From a checkpoint of a small sound classifier.
Training: muon at rate 0.0025, 11400 steps, batches of 512, held-out accuracy 100%.
Data: trained on synthesized solo parts of chorales (CocoChorales), 149.4 epochs.
Rows from block 6 of a small sound classifier, named by matrix and row number. Rows with one number belong to one neuron. Each number is 128 + 32 x the weight over its row's rms, rounded and kept within 0 to 255. All counts start at 0.
After each neuron's rows are labels from the 100 clips, of 14848, where the neuron reaches its highest value: "strongest on" is what is common among them. Only what is clearly more common there than usual is listed. The data: synthesized solo parts of chorales (CocoChorales). In brackets: how many of the 100, against the usual share in percent.
# fc1: MLP up (model.blocks.6.mlp.fc1.weight, 512x256), inputs 192-255
# fc2: MLP down (model.blocks.6.mlp.fc2.weight, 256x512, transposed), outputs 192-255

fc1.121 [125 102 172 181 135 148  97  62 164 144 130 112 145 124  88 113 196  91 131 119 155 108 157 103 124 136 142 107 134 101 178 154 138 203 180 120 171 138 118 108  81 140 113 157 143 109 116 153  84 171 148 102 141  98 158 173  73 158 121  99 141 131 116 137]
fc2.121 [132 143  84 122 122 181 144 190  93 120 130 158 143 124 109 120  84 165 103 120 143 128 118 188 116 122 109 126 154 126  94 125 133  69 113 107 121 115 206 135 155 143 109  92 113 131 103 127 142 107  87 123 128 145 126 110 182 133 164 175 128  97 129 191]
strongest on: flute (41 vs 8.9); note F#4 (39 vs 8.4); note G#4 (28 vs 9); note G5 (26 vs 6.4)

fc1.499 [120 163 110 154 101  75 193 101 155 146 201 125 104  97  67 104 135 115  92 101 116  85 199 155 107 156 176  87 134 121  93 176 107 135 138 169 197  90 116 181 131 121  95 145 127 105 137 130  59  96  95 143  78 104 152 151 104 146 141 154  67 184  83 123]
fc2.499 [154  80 142 119 136 128 126 107 129 147 152  92 127  90 124 123 134 138 142 157 136 136 108 110 123 111 100 141 159 132 160 129 124 143 115  96 131 113 114 147  62 111  77 136  54  67 149 116 159 158 153 173 151 175 118 102 202 118 118 104 130 129  79 138]
strongest on: flute (100 vs 8.9); note D#5 (33 vs 9); note C#5 (32 vs 10)

fc1.129 [123  90 154 187 134 140 117 183 100 119 147 144 166  99  93 126 146 132 129 140  98 112 138  90 161 140 140 165  92 127 126  94 148 131 149 135 114 120  80 112 130 116 127 149 140 165 177 159 154 143 140 104  80 103 155 112  70  55 185 146 136 119 146  94]
fc2.129 [175 123 152 121  91 122 125  70  81  87 126 111  93  95  44 117  99 126 134  75 104 172 133 157  68 129 132 121 125 188 178 196 161 131 175 122  94 145 140 130 138  92 131 139  95  93 182 107 113 131  97 117 153 178 139 126 144 120 114 159 121 128 136 152]
strongest on: trombone (86 vs 7.3); note G#4 (72 vs 9); note F#4 (47 vs 8.4)

fc1.504 [143 105 104 101 107  98  92 126 107  96 177  70 113  79 149  44 125 121 143 121 148 144 149 141 125 124 109 153 129 192 143 150 103 116 110 135 115 223  68  75 108 158 163  75 159  99 160 166 125 108 165  81 116  73 183  96  95 140 121 164 192  71 108  84]
fc2.504 [131  78 128 150 205 177  83 121 104 160 140 119 109  83 124 131 145  23 117 136  95  91 173 160  98  44  98 150 113  99 152 153 160 137 178 119 120 135 109 152  97 178 106 164  98 145 135 190 150 164 148  80 116 118 206 154 177 209 120 188 114 118 151 124]
strongest on: trumpet (100 vs 8); note D5 (47 vs 8.1); note F5 (36 vs 8); note E5 (34 vs 7.7)

fc1.464 [147 101 108  93 121 121  48 100 114 137  94  99 134 118 123  61 175 121 124 132 142 165 165 135 141 148  77 136 145 107 102 120 142  84 127 182  94 139 207 173  91 116 148 152 149 181 109 111 195  71 141 114 116  99 105 150 170 153 131 121 151 110 122 172]
fc2.464 [ 88 104 116 125 109 136 122 165 164 125 135  55 115 155 108 150  97 137 132 143 107 139 174 132  96 120 189 182 116 171 148 115 145  62  89 162 138 180  47 145 184  79 149  92  87 151 122 123  77 109 125  89 138 122 170 112  64 106 123 187  86 103 139  67]
strongest on: double bass (80 vs 1.7); note A#3 (43 vs 10.7); note G#3 (32 vs 8.3)

fc1.474 [153 103 140 172  96 125 107 137  93  82 102  83  86 116 113 150 105 116 150 136 112 150 123 104 108 146 107 154 138  95 143 152 155 167 183 137 130 192 162 153 112  85 164 106 103 119 126 123  98 118 128 197 104 123 118  67 154 136 104 107 140  79 195 148]
fc2.474 [132 164  79  56 139 117 167  72 174 100 160 148 122 134 188 175 121  79 153 124  96 169 146 115 130 108 154  85 171 184 148  92 157  79  94 139 115  84 173 119 127 133 154 109 181 140  87 141  99  75 145 102 150 201 109 146 102  57  94 108  70 166 106 119]
strongest on: tuba (31 vs 8.6); note A#3 (29 vs 10.7); note B3 (25 vs 9.6)

fc1.206 [117  47  95 188  79  91 116 149 210 169 172 136 126 142 159 161  93 125 136 105 131 139 154 172 179 104 139  78 135 133 108 168 144 122 118 162 148 116 167 167 111 114 102  94 151 123 131 128 129 137 176 163 122  89  81 113 148 131 151 151 125 116 148 133]
fc2.206 [116 121 121  73 153  91  81 123 107  84 130 128  64 126 121 143 116 131 119  69 125 157  83  66 113 126 139 114 157 123  91 101 130 130 122 133 141 106 126 160 135 159 205 134 142 163 145 114  84 116 128 147 123 152 183 119 110 158 120 148 136 121 123  75]
strongest on: violin (90 vs 13.6); note D5 (66 vs 8.1); note C5 (41 vs 10.5); note A4 (29 vs 8.5)

fc1.494 [140 131 127 135 107 171 123  70 140 146  87  93  60 187 172 134 134 147  97  90 152 117  84 151 153 167 132 116 130 152 139 162 131 180 145 100 176  82 177 133 127  92 146 140 138 111 118 126  93  94 123  90 167 121 182 109 119  96 122  97 165 112 121 211]
fc2.494 [145 115 125 139  95 209 136 191  94 147 188 180 107 144 128 187 194  56 157  82 168 116 108 148  93 102 101 166 128 155 110 129  89 139 123 169 162  99 103 105 174 110 128  97 152 147  89 127 180 170  66 133 139 160 163 134 135 160 118 117 154 136 117  58]
strongest on: oboe (34 vs 7.4)

fc1.193 [135  89 131 144 113 111  89 161 142 174  69 118 106 151 122  69 120  81 185 146 142 150 119 180 141 159 149 130  77 117 179 124 114 108 171 106 110 164 109 124 142 132 158 162 206  97 208 116  92 155 143 123 136 126 148 163 150 134 112 157 113  81  99 120]
fc2.193 [ 85 163 163 124 141 143 146 147 159  65 149  89 114 129  99 108 149  96 141  98 100 120 191 184 148 141 123 103 133 129  84 139 193 159  96 152 191 142  83 177 104 128 126 110 130 164 142 127 112 115 113 155  81 163 172 103 103 135 105 179 126 201 150 108]
strongest on: double bass (84 vs 1.7); note A#3 (69 vs 10.7); note G#3 (35 vs 8.3)

fc1.325 [ 90 156 179 114 166 105 130 140 161 177 112 121  81 126 103  97 137 122 168  92 164 155  80 131 119 166  80 158 144 132 189 140 134 158 198 174 131 107  99  99 183 161  94 110 113 103 161 111 158 126 113 138 141 141 149 125 168 102 156 135 191  97 103 170]
fc2.325 [172 135  90 127 140 123 134 134 115 126 126 156 111  81 118 136 138 133 119 132 124  63 162 113 169 236 185 121 109 119 156 104 159 125  37 121 105 137 138 104 136 108 163  85 143 109 144 156 111 126 129 129 127 183 156  49  80 128 115 124 129 125 167 123]
strongest on: trombone (100 vs 7.3); note D#4 (68 vs 11.4); note D4 (34 vs 12.4); note F4 (29 vs 9.2)

fc1.358 [ 40 124 166 168 118 131 116 116  83 141 171  94 143 161 134 127 126 126 109 144 134 151 134 114 139 124  66  76  82 152 183 133  65 149 181 146  94 109 115 134 121 123 191 115 103 129 119 140 136 115 116 131 143 105 115 177 158 118 121 138  88 108  57 136]
fc2.358 [196  81 125  60 207 186 125 148  91 148  88 181 168 177 100 135 149 187 112 138 189 148 121 152 113  96 149 161 118 163  69 140 122 149  85 144 134 186 128 122 163 121 113 122 146 119 152 127  95 113  93 158 138 140  97  92 129 130 117 129 158 138  95 140]
strongest on: violin (35 vs 13.6); trumpet (27 vs 8)

fc1.417 [190 108 132 110  95 109 161 168  77 140 101 172  78 153 172 154 182 175 149  81 119 120 157 138 139  99  92 129 142  87 137  82 112 101 126 126  96 133  93 229 187 107 117 195 149 104 141 112 156 157 162 126 138 113 121 112  98 111 151 112 108 140 149 155]
fc2.417 [125 122 169 104 158 112 116 154 136 115  64 130 176 130 109 110 153 144 103  84 178 147 127 142 110 164 181 147 138 125 107  90 137  58 146 119  51 105 137 111 129 112 107 132 117 133 135 142 133 146 127 167 123 141 122 150  93 189 100 140 126 109 120 156]
strongest on: oboe (73 vs 7.4); note B4 (46 vs 9.4); note C#5 (32 vs 10); note A4 (26 vs 8.5)

fc1.27 [150 107 108  77 121 165 158 214 166 100 121 110  81 197 114 120 117 114 147 127 143  84 116 157 141 156 128 138 109 153 112 161 111 124 113 131  98  98 133 162  81  64 141 184 176 167 128 161 158 124  93 119  96  98  84 155 155  76  64  98 160 135 106 121]
fc2.27 [116 100 188 125 119 110 164 107  96 147 147 128 117  61  79 145 107 119 117 143 145 174 143 216 114 108 132 114 155 123  89 198  37 117  83 104 142 132 159  76  64 121 130 142  79 187 139 128 141 162 135 114 170 133 133 116 180 147 146 126 110 125  66 193]
strongest on: flute (99 vs 8.9); note G4 (32 vs 7.5); note A4 (29 vs 8.5); note B4 (29 vs 9.4)

fc1.202 [146 150 144 169 173 142 183 126 205 103 144 142  92 104 140 118  99 145 129 148 119 128 154  85 157 110 158 138 101  87 145 136 194 113 122 125 116 138 144 118 138 150 137 188 135 139  82  94 141 101 138 116 149 146 169  96 128 118 123 137 148 127 140 186]
fc2.202 [147  62 126 103  77 163 181 120  59 139 115 132 157 123 129  89  80 133 121 111 124 102 142 146  75 165 137 117 123 179 143 192 152 109  94 106 160 130  64  74 133  97 150 102 167 126 132 119 133 160 119  86  97 114 134 107 101 106 102 142 122  65 117 113]
strongest on: trumpet (49 vs 8); oboe (38 vs 7.4); note F5 (29 vs 8)

fc1.501 [134 142 110 115  93 119 139 138 147 157 183 103  92 151 140 123 149 141 154 163 129  74  99 110 138 222  78 131 176 148 146 130 118 132  96  67 155  83 110  93 134 127 128 185 121 130 157 134 161 139 141 155 200 108 136 153 170 154 181 118 127 105 127 152]
fc2.501 [183  65 140 142 134 142 181 204 147  85 100  88 181 136 163 112 141  74 123 119 141 174  87 106 117 163  86 150 170 174 135 109  88 145 109  73 160 143  97 183  95 126  77 123 119 144 171 180 132 153  76 142 123 216 130 164 198 119 129  69 127 107 131 158]
strongest on: clarinet (100 vs 9.1); note F5 (42 vs 8); note F#5 (35 vs 7.1); note E5 (33 vs 7.7)

fc1.128 [165 151 147 123  89 107 144 143 154  92 120 196 110 124 164 138  94 135 147 134 210 132 143 104 144 161 125 110 119 104 119 143 138 107 159 203  95 139 140 123 130 171 136 113 145 108 151 114 135  55 120 124 117  82 126 108 146 158 131 194 143 140 131 122]
fc2.128 [157 134 125 122 102 104  88  50 109 101 133 148 136 111  98  88 119 162 151 150 155 116 137  87 142  76 116 155 126 120 120 156  96  62 106 107 146 112 129 118 153 163  85 149  85 117 157 146  57 170  89 140 147  84  59 169 161 151  59 154 142 111 205 140]
strongest on: tuba (56 vs 8.6); note A#3 (53 vs 10.7); note B3 (42 vs 9.6); bassoon (34 vs 8.5)

fc1.46 [103 116 130 109 147 173 108 177 140 100 112 161  88 161  88  86 105  99 103 130 167 173 130 133 166 113 157 119 132 164  76  95 113 157  73 134 114 161 103 111  94 120 157  97 154  98  89 135  97  96 135  88 110  92 135 168 118 112 181 113  92  94 110 157]
fc2.46 [175  96  80  83 109 146 162 125 132 122  98 157 133 126 107 136 142 124 126 150 137 133 134 125 162  94 113 121 159 109 155 135 146 115  99 133 197  92 134 147 226 119 176 130 116  96 177 167 146 175 148 133  89 144 100 104 127 153 137 179 204 160 111  69]
strongest on: double bass (52 vs 1.7); note A#3 (41 vs 10.7); note G#3 (32 vs 8.3)

fc1.268 [126 123 116 158 101  78 159 201 174 120  84 137 153 110 150 127 124 144 118 158 109 145 146 152 144 135  93 130 144 162 175  98  90 114 134 185 121 123 124 138 111 119 133 164 156 174 103 109 149 106 126 149 135 144 140 117 107  69  44 145 105 120  87 153]
fc2.268 [145  83 131 121 116 124 150  93 132 143 153  95 113 170 140 134 175  93 168  88  94 136 144  98  85 142 131 146 137 177 188 123 135 101 137  84 126 128 116 139 135 109  88 141 123 110  97 167 143 126 135 115  91 109 120 120 128  97  78 174 122 194 104 166]
strongest on: trombone (89 vs 7.3); note F4 (38 vs 9.2); note D#4 (31 vs 11.4); note F#4 (28 vs 8.4)

fc1.378 [125 117 155  41 188 161  96 124 110 119 178  78  78 115 132 131 164 151 130  71 134  99 165 141 110 185 104 122  92  59 131 116 136  99 138 108 101 138  92 159 166 139 122 159  76 146 114 158 135  59 156 152 182 136 109 142 112 132  98 116 102 114 148 131]
fc2.378 [119 165 113 164 113 191 143 137  45 119  96 138 191 147 131  88 146 146  84 156 118 129 122 108 117 102  95 123 145 125 134 178 127 175 142 153  99 141 126 103 110 114 117 105 134 115 127 117 167 164 148  92 160  89 153 174 151 124 134 173 122 189 113 174]
strongest on: double bass (28 vs 1.7); flute (28 vs 8.9)

fc1.25 [143  83 139 147 143 134 126 107 156 146 179 105 113 132 132 132 142 185 171 121 105 129 204 144 129 234 143 126 145  68 168 154  87 137 153 131 172 134  79 179 135 138  80 113  97 150 121 138 130  75 108 141 129 129  82 145  95 133 123 139 140 120  71 166]
fc2.25 [135 155  89 118 160 136 159 146  89 168 119 120 129 105  90 123 124 122 100 126 118 151  74  81 191 174  83 146 151 112 147 175 120 105 135 144 169 153 107  91 159 132 115  80 135 101 112 150 177 155 174 129 158 178 126  88 141 171  64 128 106 109 165  89]
strongest on: trombone (77 vs 7.3); note D4 (44 vs 12.4); note F#4 (30 vs 8.4); note E4 (28 vs 8.8)

fc1.273 [102  79 102 134 114 147 123 132 120 130 160 121 172 193 122 146 159  98 134 116 109 150 127 132 110 125 129 119 122  99  97 123  97 168 141 158 155  85 126 158 150 123 120 142 101  95 149 123 174 117 143 138 134 147 131 173 118 126 176 123  99 107  81  80]
fc2.273 [147 132 146 126 107 192 179 103  74 170 160 186 102  75 116 114 157 107 120 148  97  99 164 130 144 146  98 152 150 121 151 121 157 128 143 148 115 144 135 166 111  95 122 107 125 167 127 186 133 133 150  89 133 114 111 165 155 158 101 150 143 157 177 149]
strongest on: tuba (28 vs 8.6)

fc1.318 [113 166 188 149  86 140 139  99 103  75  96  80 126 138 152  98 130  93 154 155 124 172 112 120 111 134 108  33 140 120 166 110 112 182 112  83 124 143 162 163  58 129 136 183 107 142 161 168 128 109 175 147 160 118  80  91  98 127  98 119 147  76 114 138]
fc2.318 [151 122 101 121  89 111 115  82 136 119 136 101  89  79 149 115  85 127 131 101 161 124 148 103  86 128 152 194  98 136 129 114 161 178 138 110 109 132 141 112 126 109 162  98 114 123 103 118 154  87 119  67 121  95 118 188 104 138 141  92 158  69 144  62]
strongest on: tuba (84 vs 8.6); note D#4 (43 vs 11.4); note D4 (39 vs 12.4); note A3 (36 vs 8.7)

fc1.466 [116 172 178 133 155  60 119  94 108 122  97  84 135 149  74 191 157 137 128  83 144  89 162 146 160 119 145 166 136 147 128 156 109 182 189 109 164 159 150 110  80 112  88  53  82 183 127 106 161  78 123  66 162 123 110 148 126 106 160 181 149 133 156 145]
fc2.466 [ 97 120 141 111 109 239 121 151 121 160 136 166 134 117 146 142 150 177 115 128 103 139 160 118 156 183 108 168 145 110  64 163 136 209  99 120  97 146 118 182 151  81  97 139 121 160 129 127 159 152 163 133 101 159 106 142 101 165 124  72 137 131 135  92]
strongest on: oboe (55 vs 7.4); note D5 (26 vs 8.1)

fc1.256 [113 168 134 137 127  77 121 113 154 198 165  83  70 144 177 116  80 137  83 127 104 127 177 150 126 108  87 143  85 109 146 150 140 164 177 147 157 158 103 137  87 194 110 102 131  79  90 151 109 136  84 104 181 136 139 107 163  85  85 130 122 174 134 127]
fc2.256 [117  85 142  99 153 117 156 116 162 105 150 183 165 112 131 103 151 144 145 138 100 149 139  78 103 159 150 203 140 110 107 111 155 112 143 138  86 159  77 106 103  72 112 139 187 135 158  95 125  80 156 135 132  95 136 124 137 135 118 106 105 127  68 152]
strongest on: flute (50 vs 8.9); trumpet (45 vs 8); note D5 (38 vs 8.1); note E5 (34 vs 7.7)

fc1.341 [156 110 145 135 114  81 112  91 188 107 105 122 109 121  86  80 145 117 152 148 109 127 176 137 159 107 120 138 100 103  92 103 114 174 100 118 206 120  70  98 180 115 146 114 151 177 127 116 136 151 102 127 131 173 147 137 108 101  96 148  99 130 173 141]
fc2.341 [ 96 169  82 103  93 129 100 189  80 117 111 120 161 114 165 141  87 119 151 139 156 108 104 151 123 108 145 140 185 131 134 155 159 106 179 115  86 182 156 131 160 140 197 113 122 104 127 172 111  86 195  91  87 154 103 127 124 100 156  66 130 143 109 177]
strongest on: flute (51 vs 8.9); note C#5 (46 vs 10); note C5 (41 vs 10.5); viola (36 vs 8.4)

fc1.142 [166 132 153  89  72 129 151 133 129 132 138 156  81 119 174 102  97 141 102  91 212 160 123 117 146 172 143  10 107 112 116 123 110 110 120 158 145 102 152 123 105 156 125 144  84 133 122 107 139  65 147 142 176 125 163  83 110 130 103 176 100  89 143 183]
fc2.142 [134 141 111 139  71 107 154 128 175  94 153 103  95  92 137 129 149 149 111 111 123 148 138 113 134 126 127 180 156 145  88 133 122 145 119 122 181  57 106 156 142 150 111  75  99 100  96 111  81  89 111 124 148 116 140 187 105 148  93  58 168 113 128  90]
strongest on: tuba (64 vs 8.6); note A#3 (50 vs 10.7); note B3 (47 vs 9.6); bassoon (33 vs 8.5)

fc1.280 [129  78 101 184 146 165 159 128 129 142 126  96 114  99 165 160  93 118 132 153 145 181  98 131 122 136 124 188 107 141 171 126  94 166 118 109 125 113  98 127 149 131 143  59  51 137 147  94 108 116 106 138 100 134 131  83 120  89 154  44  62 140  94 126]
fc2.280 [ 70 229 142 150 130 164 148 125 145 126 111 159 114 100  73  92 120 105 138 103  86 114 130 139 101 144 156  85 171  96 146 170 184 133 123 158 116 149 143 158  66 134 154 159 151 147 117 175 179 149  95 113 173 102  90 112 134 117  47 193 139 150 132 178]
strongest on: clarinet (37 vs 9.1)

fc1.272 [170  78  74  85 104 150 143 109 158 131 167  94 148 145 129 123 128  76 129 214 120  86 189 112  69 174 128 140 117 158 119 133 163 119 185 149  91 172 146 159 107  98 161 111  86 142  56 122 153 130 185  95 105 149 106 191 173 140 102 155 118  83  62 126]
fc2.272 [108 167  64  95  93 135 177 173 157 123 144  88 189 142 124 117 146 108 157 128 165  92  88 108  49  76  74 173 121 123  73  85  87 147  98 155 118 116  81 147  95 125 106 138 126 145  91 117 148 154 160 151  71 103 152 135 146 139 144 133 134 157 139 139]
strongest on: violin (59 vs 13.6); note A#4 (35 vs 10.6); flute (27 vs 8.9); note C5 (27 vs 10.5)

fc1.395 [129  67 119 127 128 108  95 130 109 100 109 153 121  94 131  81 132 165 107  98 127 127 170 190  86 130 175  95  95  59 164 183 100 135 145  71 105 152 129 141 143 100 126 127 159 176 103 108 104 104 144  99 122 128 134 157 143 125 129 147 171 147 115 172]
fc2.395 [148 161 115 170 119  94 112 145 133 213 165  89 129 151  94 154 122 106 118 151 111 147 154  96 153 165 100 151  94 136  66 170  82 154 184 179 178 138  61 146 101 110 145 139 138 146 140 132 175  95 200 129 142 150  87  91  80 122 140 194 129 108  80 112]
strongest on: flute (100 vs 8.9); note B4 (58 vs 9.4); note C5 (47 vs 10.5); note D5 (36 vs 8.1)

fc1.230 [112 128 127 171  78 107 150 122 132  87 111 138  93  92 144 140 148 167 136 107 156 165  77 134  91  93 146 125  79 137 136  54  62 102 134 171 104 193 144 108  77 136 104  83 149 151 144 144 142 196 213 152 109 109 158 128 168  67 107 139 135 130  97 134]
fc2.230 [137 108  99 114 144 100 110 158  90 189 104  88 149 127 157  98 109 158 117 165  95  78 145 118 124 183 166 114 150 124 178 179 138 150 204 132  96 113  83 149 162 158 129  97  89 150 114 107 127  98  99 136 129 122 147 122  97 137 180 174 145 124  75  90]
strongest on: trombone (92 vs 7.3); note F#4 (44 vs 8.4); note E4 (39 vs 8.8); note D#4 (32 vs 11.4)

fc1.194 [143  52 171 132 176 145 101  91  96 136  94  97 135 102  64 155  94 137 170 158 188 147 132 165  69 174 112  94 125 197 121 149 143 115 137 178 109 116 123 159  85 104 130 167 128 120 153 109 199 161 152  70 106 158 158 118 145 146 125 169 129 147 117  92]
fc2.194 [145 185 117 103  52  93 112 141 128 115 116 166 124 105 129 136  88 114 155 146 152 152 143 132 157 142 100 197 161 158 125 175 106 141 123  94 154 101 114 116 208 132 155 116 121 147  93  88 166 103  92 151 166 120 150  79  95 106 136  98  86 110 132 152]
strongest on: trombone (60 vs 7.3); note C#4 (55 vs 12.2); note D#4 (50 vs 11.4); note D4 (39 vs 12.4)

fc1.54 [157  63 171 146 113 113 123 133  91 131 145  59  70 143 164 143  61 118 133 109  83  69 165 153 143 167 105 114 158  58 101 103 121 118 155 121 158 112 125 156 102 118 153 127 121 136 125 138  93  98 163 146 113 111  87 206 108 124 155 191  79  87 151  96]
fc2.54 [128 109 117 119  92 113  88  81 147 125 155 153  93  41 142 130 158 151  79  53 119 106 106 165 119 157 156 160 103  91 101 146 104 160 105  84  98 101 149 179 138 120 132 122  95 125 138 152 185 154 123 202 153 125 149 131 193 179 163 114 119 102 158 131]
strongest on: flute (69 vs 8.9); note C#5 (33 vs 10); note D5 (32 vs 8.1); note D#5 (31 vs 9)

fc1.303 [ 96 110  98  87 131 143  95 184 159  92 144 142 175 137 151 152  56 122 132 111 152 119 116 141 121 130 109  81 145 162  51 109 134 104 142 135 140 115 134 124 117  58 167 186 131 155 138 143 151  67 221  93 144 109 162 105 145 196 110  85 100  85  91 139]
fc2.303 [128 135  99 158 149 101 132  77 109 136  88  87 128 164 174 117 156 153 121 162 113 154 175 129  80 159 203  66 128 107 134  96 117 115 134 113 104 128 112 172 120  78  98 130 169  33 160 170 145 180  46 155 154 118 132 119 194  85 147 142 179 113 100 112]
strongest on: cello (64 vs 10.1); note D4 (40 vs 12.4); note B3 (29 vs 9.6)

fc1.407 [127 110 162 143 145  99 122 125 125 127 177  98 132 166  79  95 186 109 108 114 120 115 144  99  39 173 147 101 138 145 156 126  96 202 117 159 139 178  76 104  93  83 149 153 103 138 164 143  90 114 154 142 140 108 118 122  85  97 106 144  69  90 111 133]
fc2.407 [126 178  89 169 100 175 110 114 162 159  99 112 147  73 113 157 115 193 150 146 132 143  77 101 165 145 141 194 124 143 125 118 129 140 148 162  92 174 146 116 167 120 104 113 115 125 133  85 121 106 158 127 159 115 140 156  77 166 134  64 135 167 131 125]
strongest on: trombone (74 vs 7.3); note G#4 (51 vs 9); note F#4 (39 vs 8.4)

fc1.246 [119 151 167 123 136  89  66 102 106 125 139 183 130 116  90 143 148  96  79 112 111 124 153 156  47 146 123 168 101 138 142 171 173 159 142 114  88  75 161 143 109  67  75 183 159 161 184 103  93 193 135  83 125 145  94 119 209 129 185 167 208  98 141 102]
fc2.246 [170  82 141 152 124 122 151 149  87 179 133 142 104 171 162 125 118 155 110 112 120 181  91  57 166 160  77 128 147 114 107  90  62 117 115 131 162 166  94 137 163 105 141  99  74 118 104 164 183 143 105 115  95  71 124 149  98  84  82  64  75 142 122 156]
strongest on: cello (38 vs 10.1)

fc1.15 [ 56 131 101 130 151 183 104  58 138 134 124 124 167 111 127 135 100 137 164  86  86 158 112  78 121 115 133 113 123 113 192 151 172 136 164 114 164 171  94 182 181 169 137 166 133 104 164 126 138 142 165 107 102  80 134 154 147 137 171 161 134 168 150 129]
fc2.15 [ 78 138 185 136 131 104 205 105  77  79 112 188 117 130 149 145 119 130 128 119 176 141  84 116 157  92 166 138 126 115  71 120 120 138  77 148 139 125 179 129  78 112 103  70 125 156 151 159 148 116  45 132 120  78 106 153 129  90 109 121  98  92 104  88]
strongest on: cello (29 vs 10.1)

fc1.374 [152 126 136 141 133 125 140 157 149  64 138 180  74 168 133 130  87  91 132 133 140 122 139  74 124 139 184  75 134 143 102 108 107 141  95 108 143 152  80 209  66 174 117 135  64  93  68 108 129  83 102 166 151 118 134 137 135  56 100 163 145 109 107 130]
fc2.374 [ 87  94  78  99  40 125 116 100  99 168 132 117 153 112 121 117 152 158 156 147 133 101 114 127 180 118  92 162 139 125 195  96 154 108 123 121 125 116 143  71 191 158 146 185 146 107 134  53 104 160 139 164 100 152 142 138 111 123 113 118 144 103  79  45]
strongest on: cello (50 vs 10.1); note G#4 (36 vs 9); trombone (29 vs 7.3)

fc1.355 [166 166  63 122 160  66 140 160 125 100 175 167  98 108 148 162 165 139 148 174  72 146 119 168 138 121  87 148 131 122 136 115 125 154 142 157 128 139 159  81 120 124  89 174  93  86 119 136 141 140 101 162 150 129  85 122 126  76 115 118 171 183 203 163]
fc2.355 [113 163 123 178 139 148 160 117 129 154 125 109 174 138 149 127 148 128 121 107 146 114 114  67 114 124 125 165 146 172  69 131 109 127 134 110 128 128 114 131 132 120 170 163 123 158  98  73 147 105 171 102 130 129 125 110  90 152 132 148 129 135 142  72]
strongest on: violin (66 vs 13.6); note C#5 (33 vs 10)

fc1.123 [ 50 162 100 120 111 152 132 132 126  65 218 123 114 138 131 105  90 114 116  91 137 255 121 135 149 103 108 157 177 142 120  96 142 142 118 140 112 111 125  98 106 132 168 122 122 145 130 184 121 136 123 113 144 142 203 197 150 121 149 160 108 118  98 141]
fc2.123 [110  80 137  96 113 149  98 135 112 115  54 137  78 145 149 145 184 107 104 154 126 150 149  90  84 103 131  89 107 137 165  72 149  80 108 148  97 124  85 170 162 151 108 128  78 108 108  98 140 111 217 139 167 128  99 131 174 109 115 131 125 161 164 102]
strongest on: double bass (97 vs 1.7); note G#3 (51 vs 8.3); note C4 (41 vs 10.8)

fc1.385 [ 65 118 123 199 153 124 185 144 146 146 135  90  67 155 111 149  85 112 157 140 138 167 119 119 121  89 118 121 107  78 122 104 124 157 108 135 145 166 127 146 138  86  89 126 149 126 162 111 136 125 126 128 121 115 201 157  94 151 143 117 120 141 127 155]
fc2.385 [103 111 144 221 169 134 129 132 140 139 164 147 168 175 169 118  88 116 133 158 136 123 134 124 157 149 148 203  98  95 129 127 118 129 193 139 112 148 102 165 112 147 155 108 144 126 172  80 198 145 101 153 114  84 123 189  91 108 186 198 104 120 108 121]
strongest on: tuba (90 vs 8.6); note A#3 (28 vs 10.7); note B3 (25 vs 9.6)

fc1.189 [ 95 161  82 128 141 109  60 129 154 161 138  82 152 113 173  88 116 156 102 187 129 117 228 124 133 134  86  81  75 157 158  79 150 114 106 188 133  91 152  62 130 112 148  96 100 121 127 115 168 106 140  99 180 140 182 105 106 179 133 150 216  96 105 153]
fc2.189 [ 68 118 110 150 151 188 162  98  83 114 183 152  97  91  93 157 144 101 114 102 185 111 114  86 111 113 139 189 113 154 103 191  70 129 134 135  70 128 194 151 155 104 148 138 128 140 159 178 126 181  97 107  84 140  36 143 185  87 137 133 123 178 133  96]
strongest on: oboe (67 vs 7.4); note C5 (53 vs 10.5); note A#4 (27 vs 10.6); note B4 (26 vs 9.4)

fc1.483 [ 67  63 148 133 139 117 188 111 100 134 184 191  40 106 143 107 117 131 102 147  75 108 178 101 175 141 165 144 106 146 103 184  71 152 134 136 121 134 138 124  53 144 188 133 156  66 140 147 146 162 118  99 109 134 142  98 116 144 147 160 128 202 107  92]
fc2.483 [131 145  89 100 124 110  97 116 137 120 110  84 106  70  85 103 151  80 111  76 127 134  98 126  98  75 124 142 166 133 133  38 109 125 140 115 178 155 143 131 140 113 112 144 120 112  95 147 112 138  98 139 119 128 118  82 174 120 142  87  65  66  95  64]
strongest on: oboe (55 vs 7.4); flute (45 vs 8.9); note D#5 (31 vs 9); note A4 (27 vs 8.5)

fc1.66 [129 109 193 143 126 104  78 147 166 136 125  96 172 155 132 129 200  89 154  99 123 143 123 147 239 119 167 129 131 107  83  79 149 148 140 122 131 141  90 143  86 105 119 167 122 102  76 136 101 141 152 140 133 143 172 104  88 105 138 183 141 141 168 125]
fc2.66 [180 160 102 153  94  79 130 105  97 134 127  50 107 114 104 158 124 143 148 107  95 114 149 133 105 122 143  82 154 196 125 144 176 130  93 113 142 108 170 148 110 125 115 137 189 112 167 133  85 164 150  97 109 171 110 116  85 122 109  81 107 129 127 107]
strongest on: violin (55 vs 13.6); note G#5 (54 vs 3.9); note F#5 (43 vs 7.1); instrument: trumpet (30 vs 8)

fc1.171 [107 193 139 108 169  57 173 231 183 103 132 133 180 140  83 128 218 122 168 165 161 104 130 139  98  84  73 191 133 156  98 183 155 155 142  84 137 183 135 159 100 125 150 144 131  99 119 117 161 144 117 139 185 163 113 111 100 130 163 159 159 186 157 117]
fc2.171 [116 143 145 191 101 169 120 130 139 149 134  87  94 129 108 148 103 126 138 161  86 204 113 143 166 115 123 178 134 150 138 157  73 130 159 117 142 205 150 119 119 170 115 104 132 148  89 170  76  48 115  95 135 181 113 125 110 134 114  99 131 129 202 131]
strongest on: trumpet (100 vs 8); note D#5 (32 vs 9); note A#4 (31 vs 10.6); note G#4 (26 vs 9)

fc1.321 [125 144 106 120 173 140 179 160 117 137 165 126 119 122 105 110 174  56 120 116 132 147 113 110 141 114  65 115  48 120  77  98 118 144 141 132 160 173 145 150  70  45  83 145 133  61  85 138 100 115 149 146 103 104 173 123 202 111 148 119 187 139 145 132]
fc2.321 [123 122 172 200 114 144  91 153 111  97  74  90 138 128 128  97 106 151 121  91 119 115 136 145 111  93 126 179 171 119 189 119 144 121 201 126 130 152 137 108 152 183 127 151 129 134 168 122 123 115 100 111 122 106 111 177 172  98 135 134  43 110 129 127]
strongest on: tuba (48 vs 8.6); note D4 (39 vs 12.4)

fc1.106 [114 204  67  96 173  77 178 161 168 158 162 111 109 134 184 150  93 151 198 114 139 171 153 140 172 153 100  86 138 135 100 135 167  69  96 110 182 165 103 144 158 140  70  84 157 161 122 139  91 187  78 124 110 116 156 111 164 140 126 161 130  80 137 175]
fc2.106 [155  97 187  67 119 135 125 126  87 154  93 151 157 133  82  92 140  82 132 100  71 120 105  66  95 111 128 112  74 187 151 160 111 179 166  71 122 141 116 111 100  88 140 100 171  94 131 157  89  99  73 121 128 143 143  57 117 154 108 109 124 194 142 106]
strongest on: violin (88 vs 13.6); note B4 (52 vs 9.4); note A#4 (33 vs 10.6); note G#4 (31 vs 9)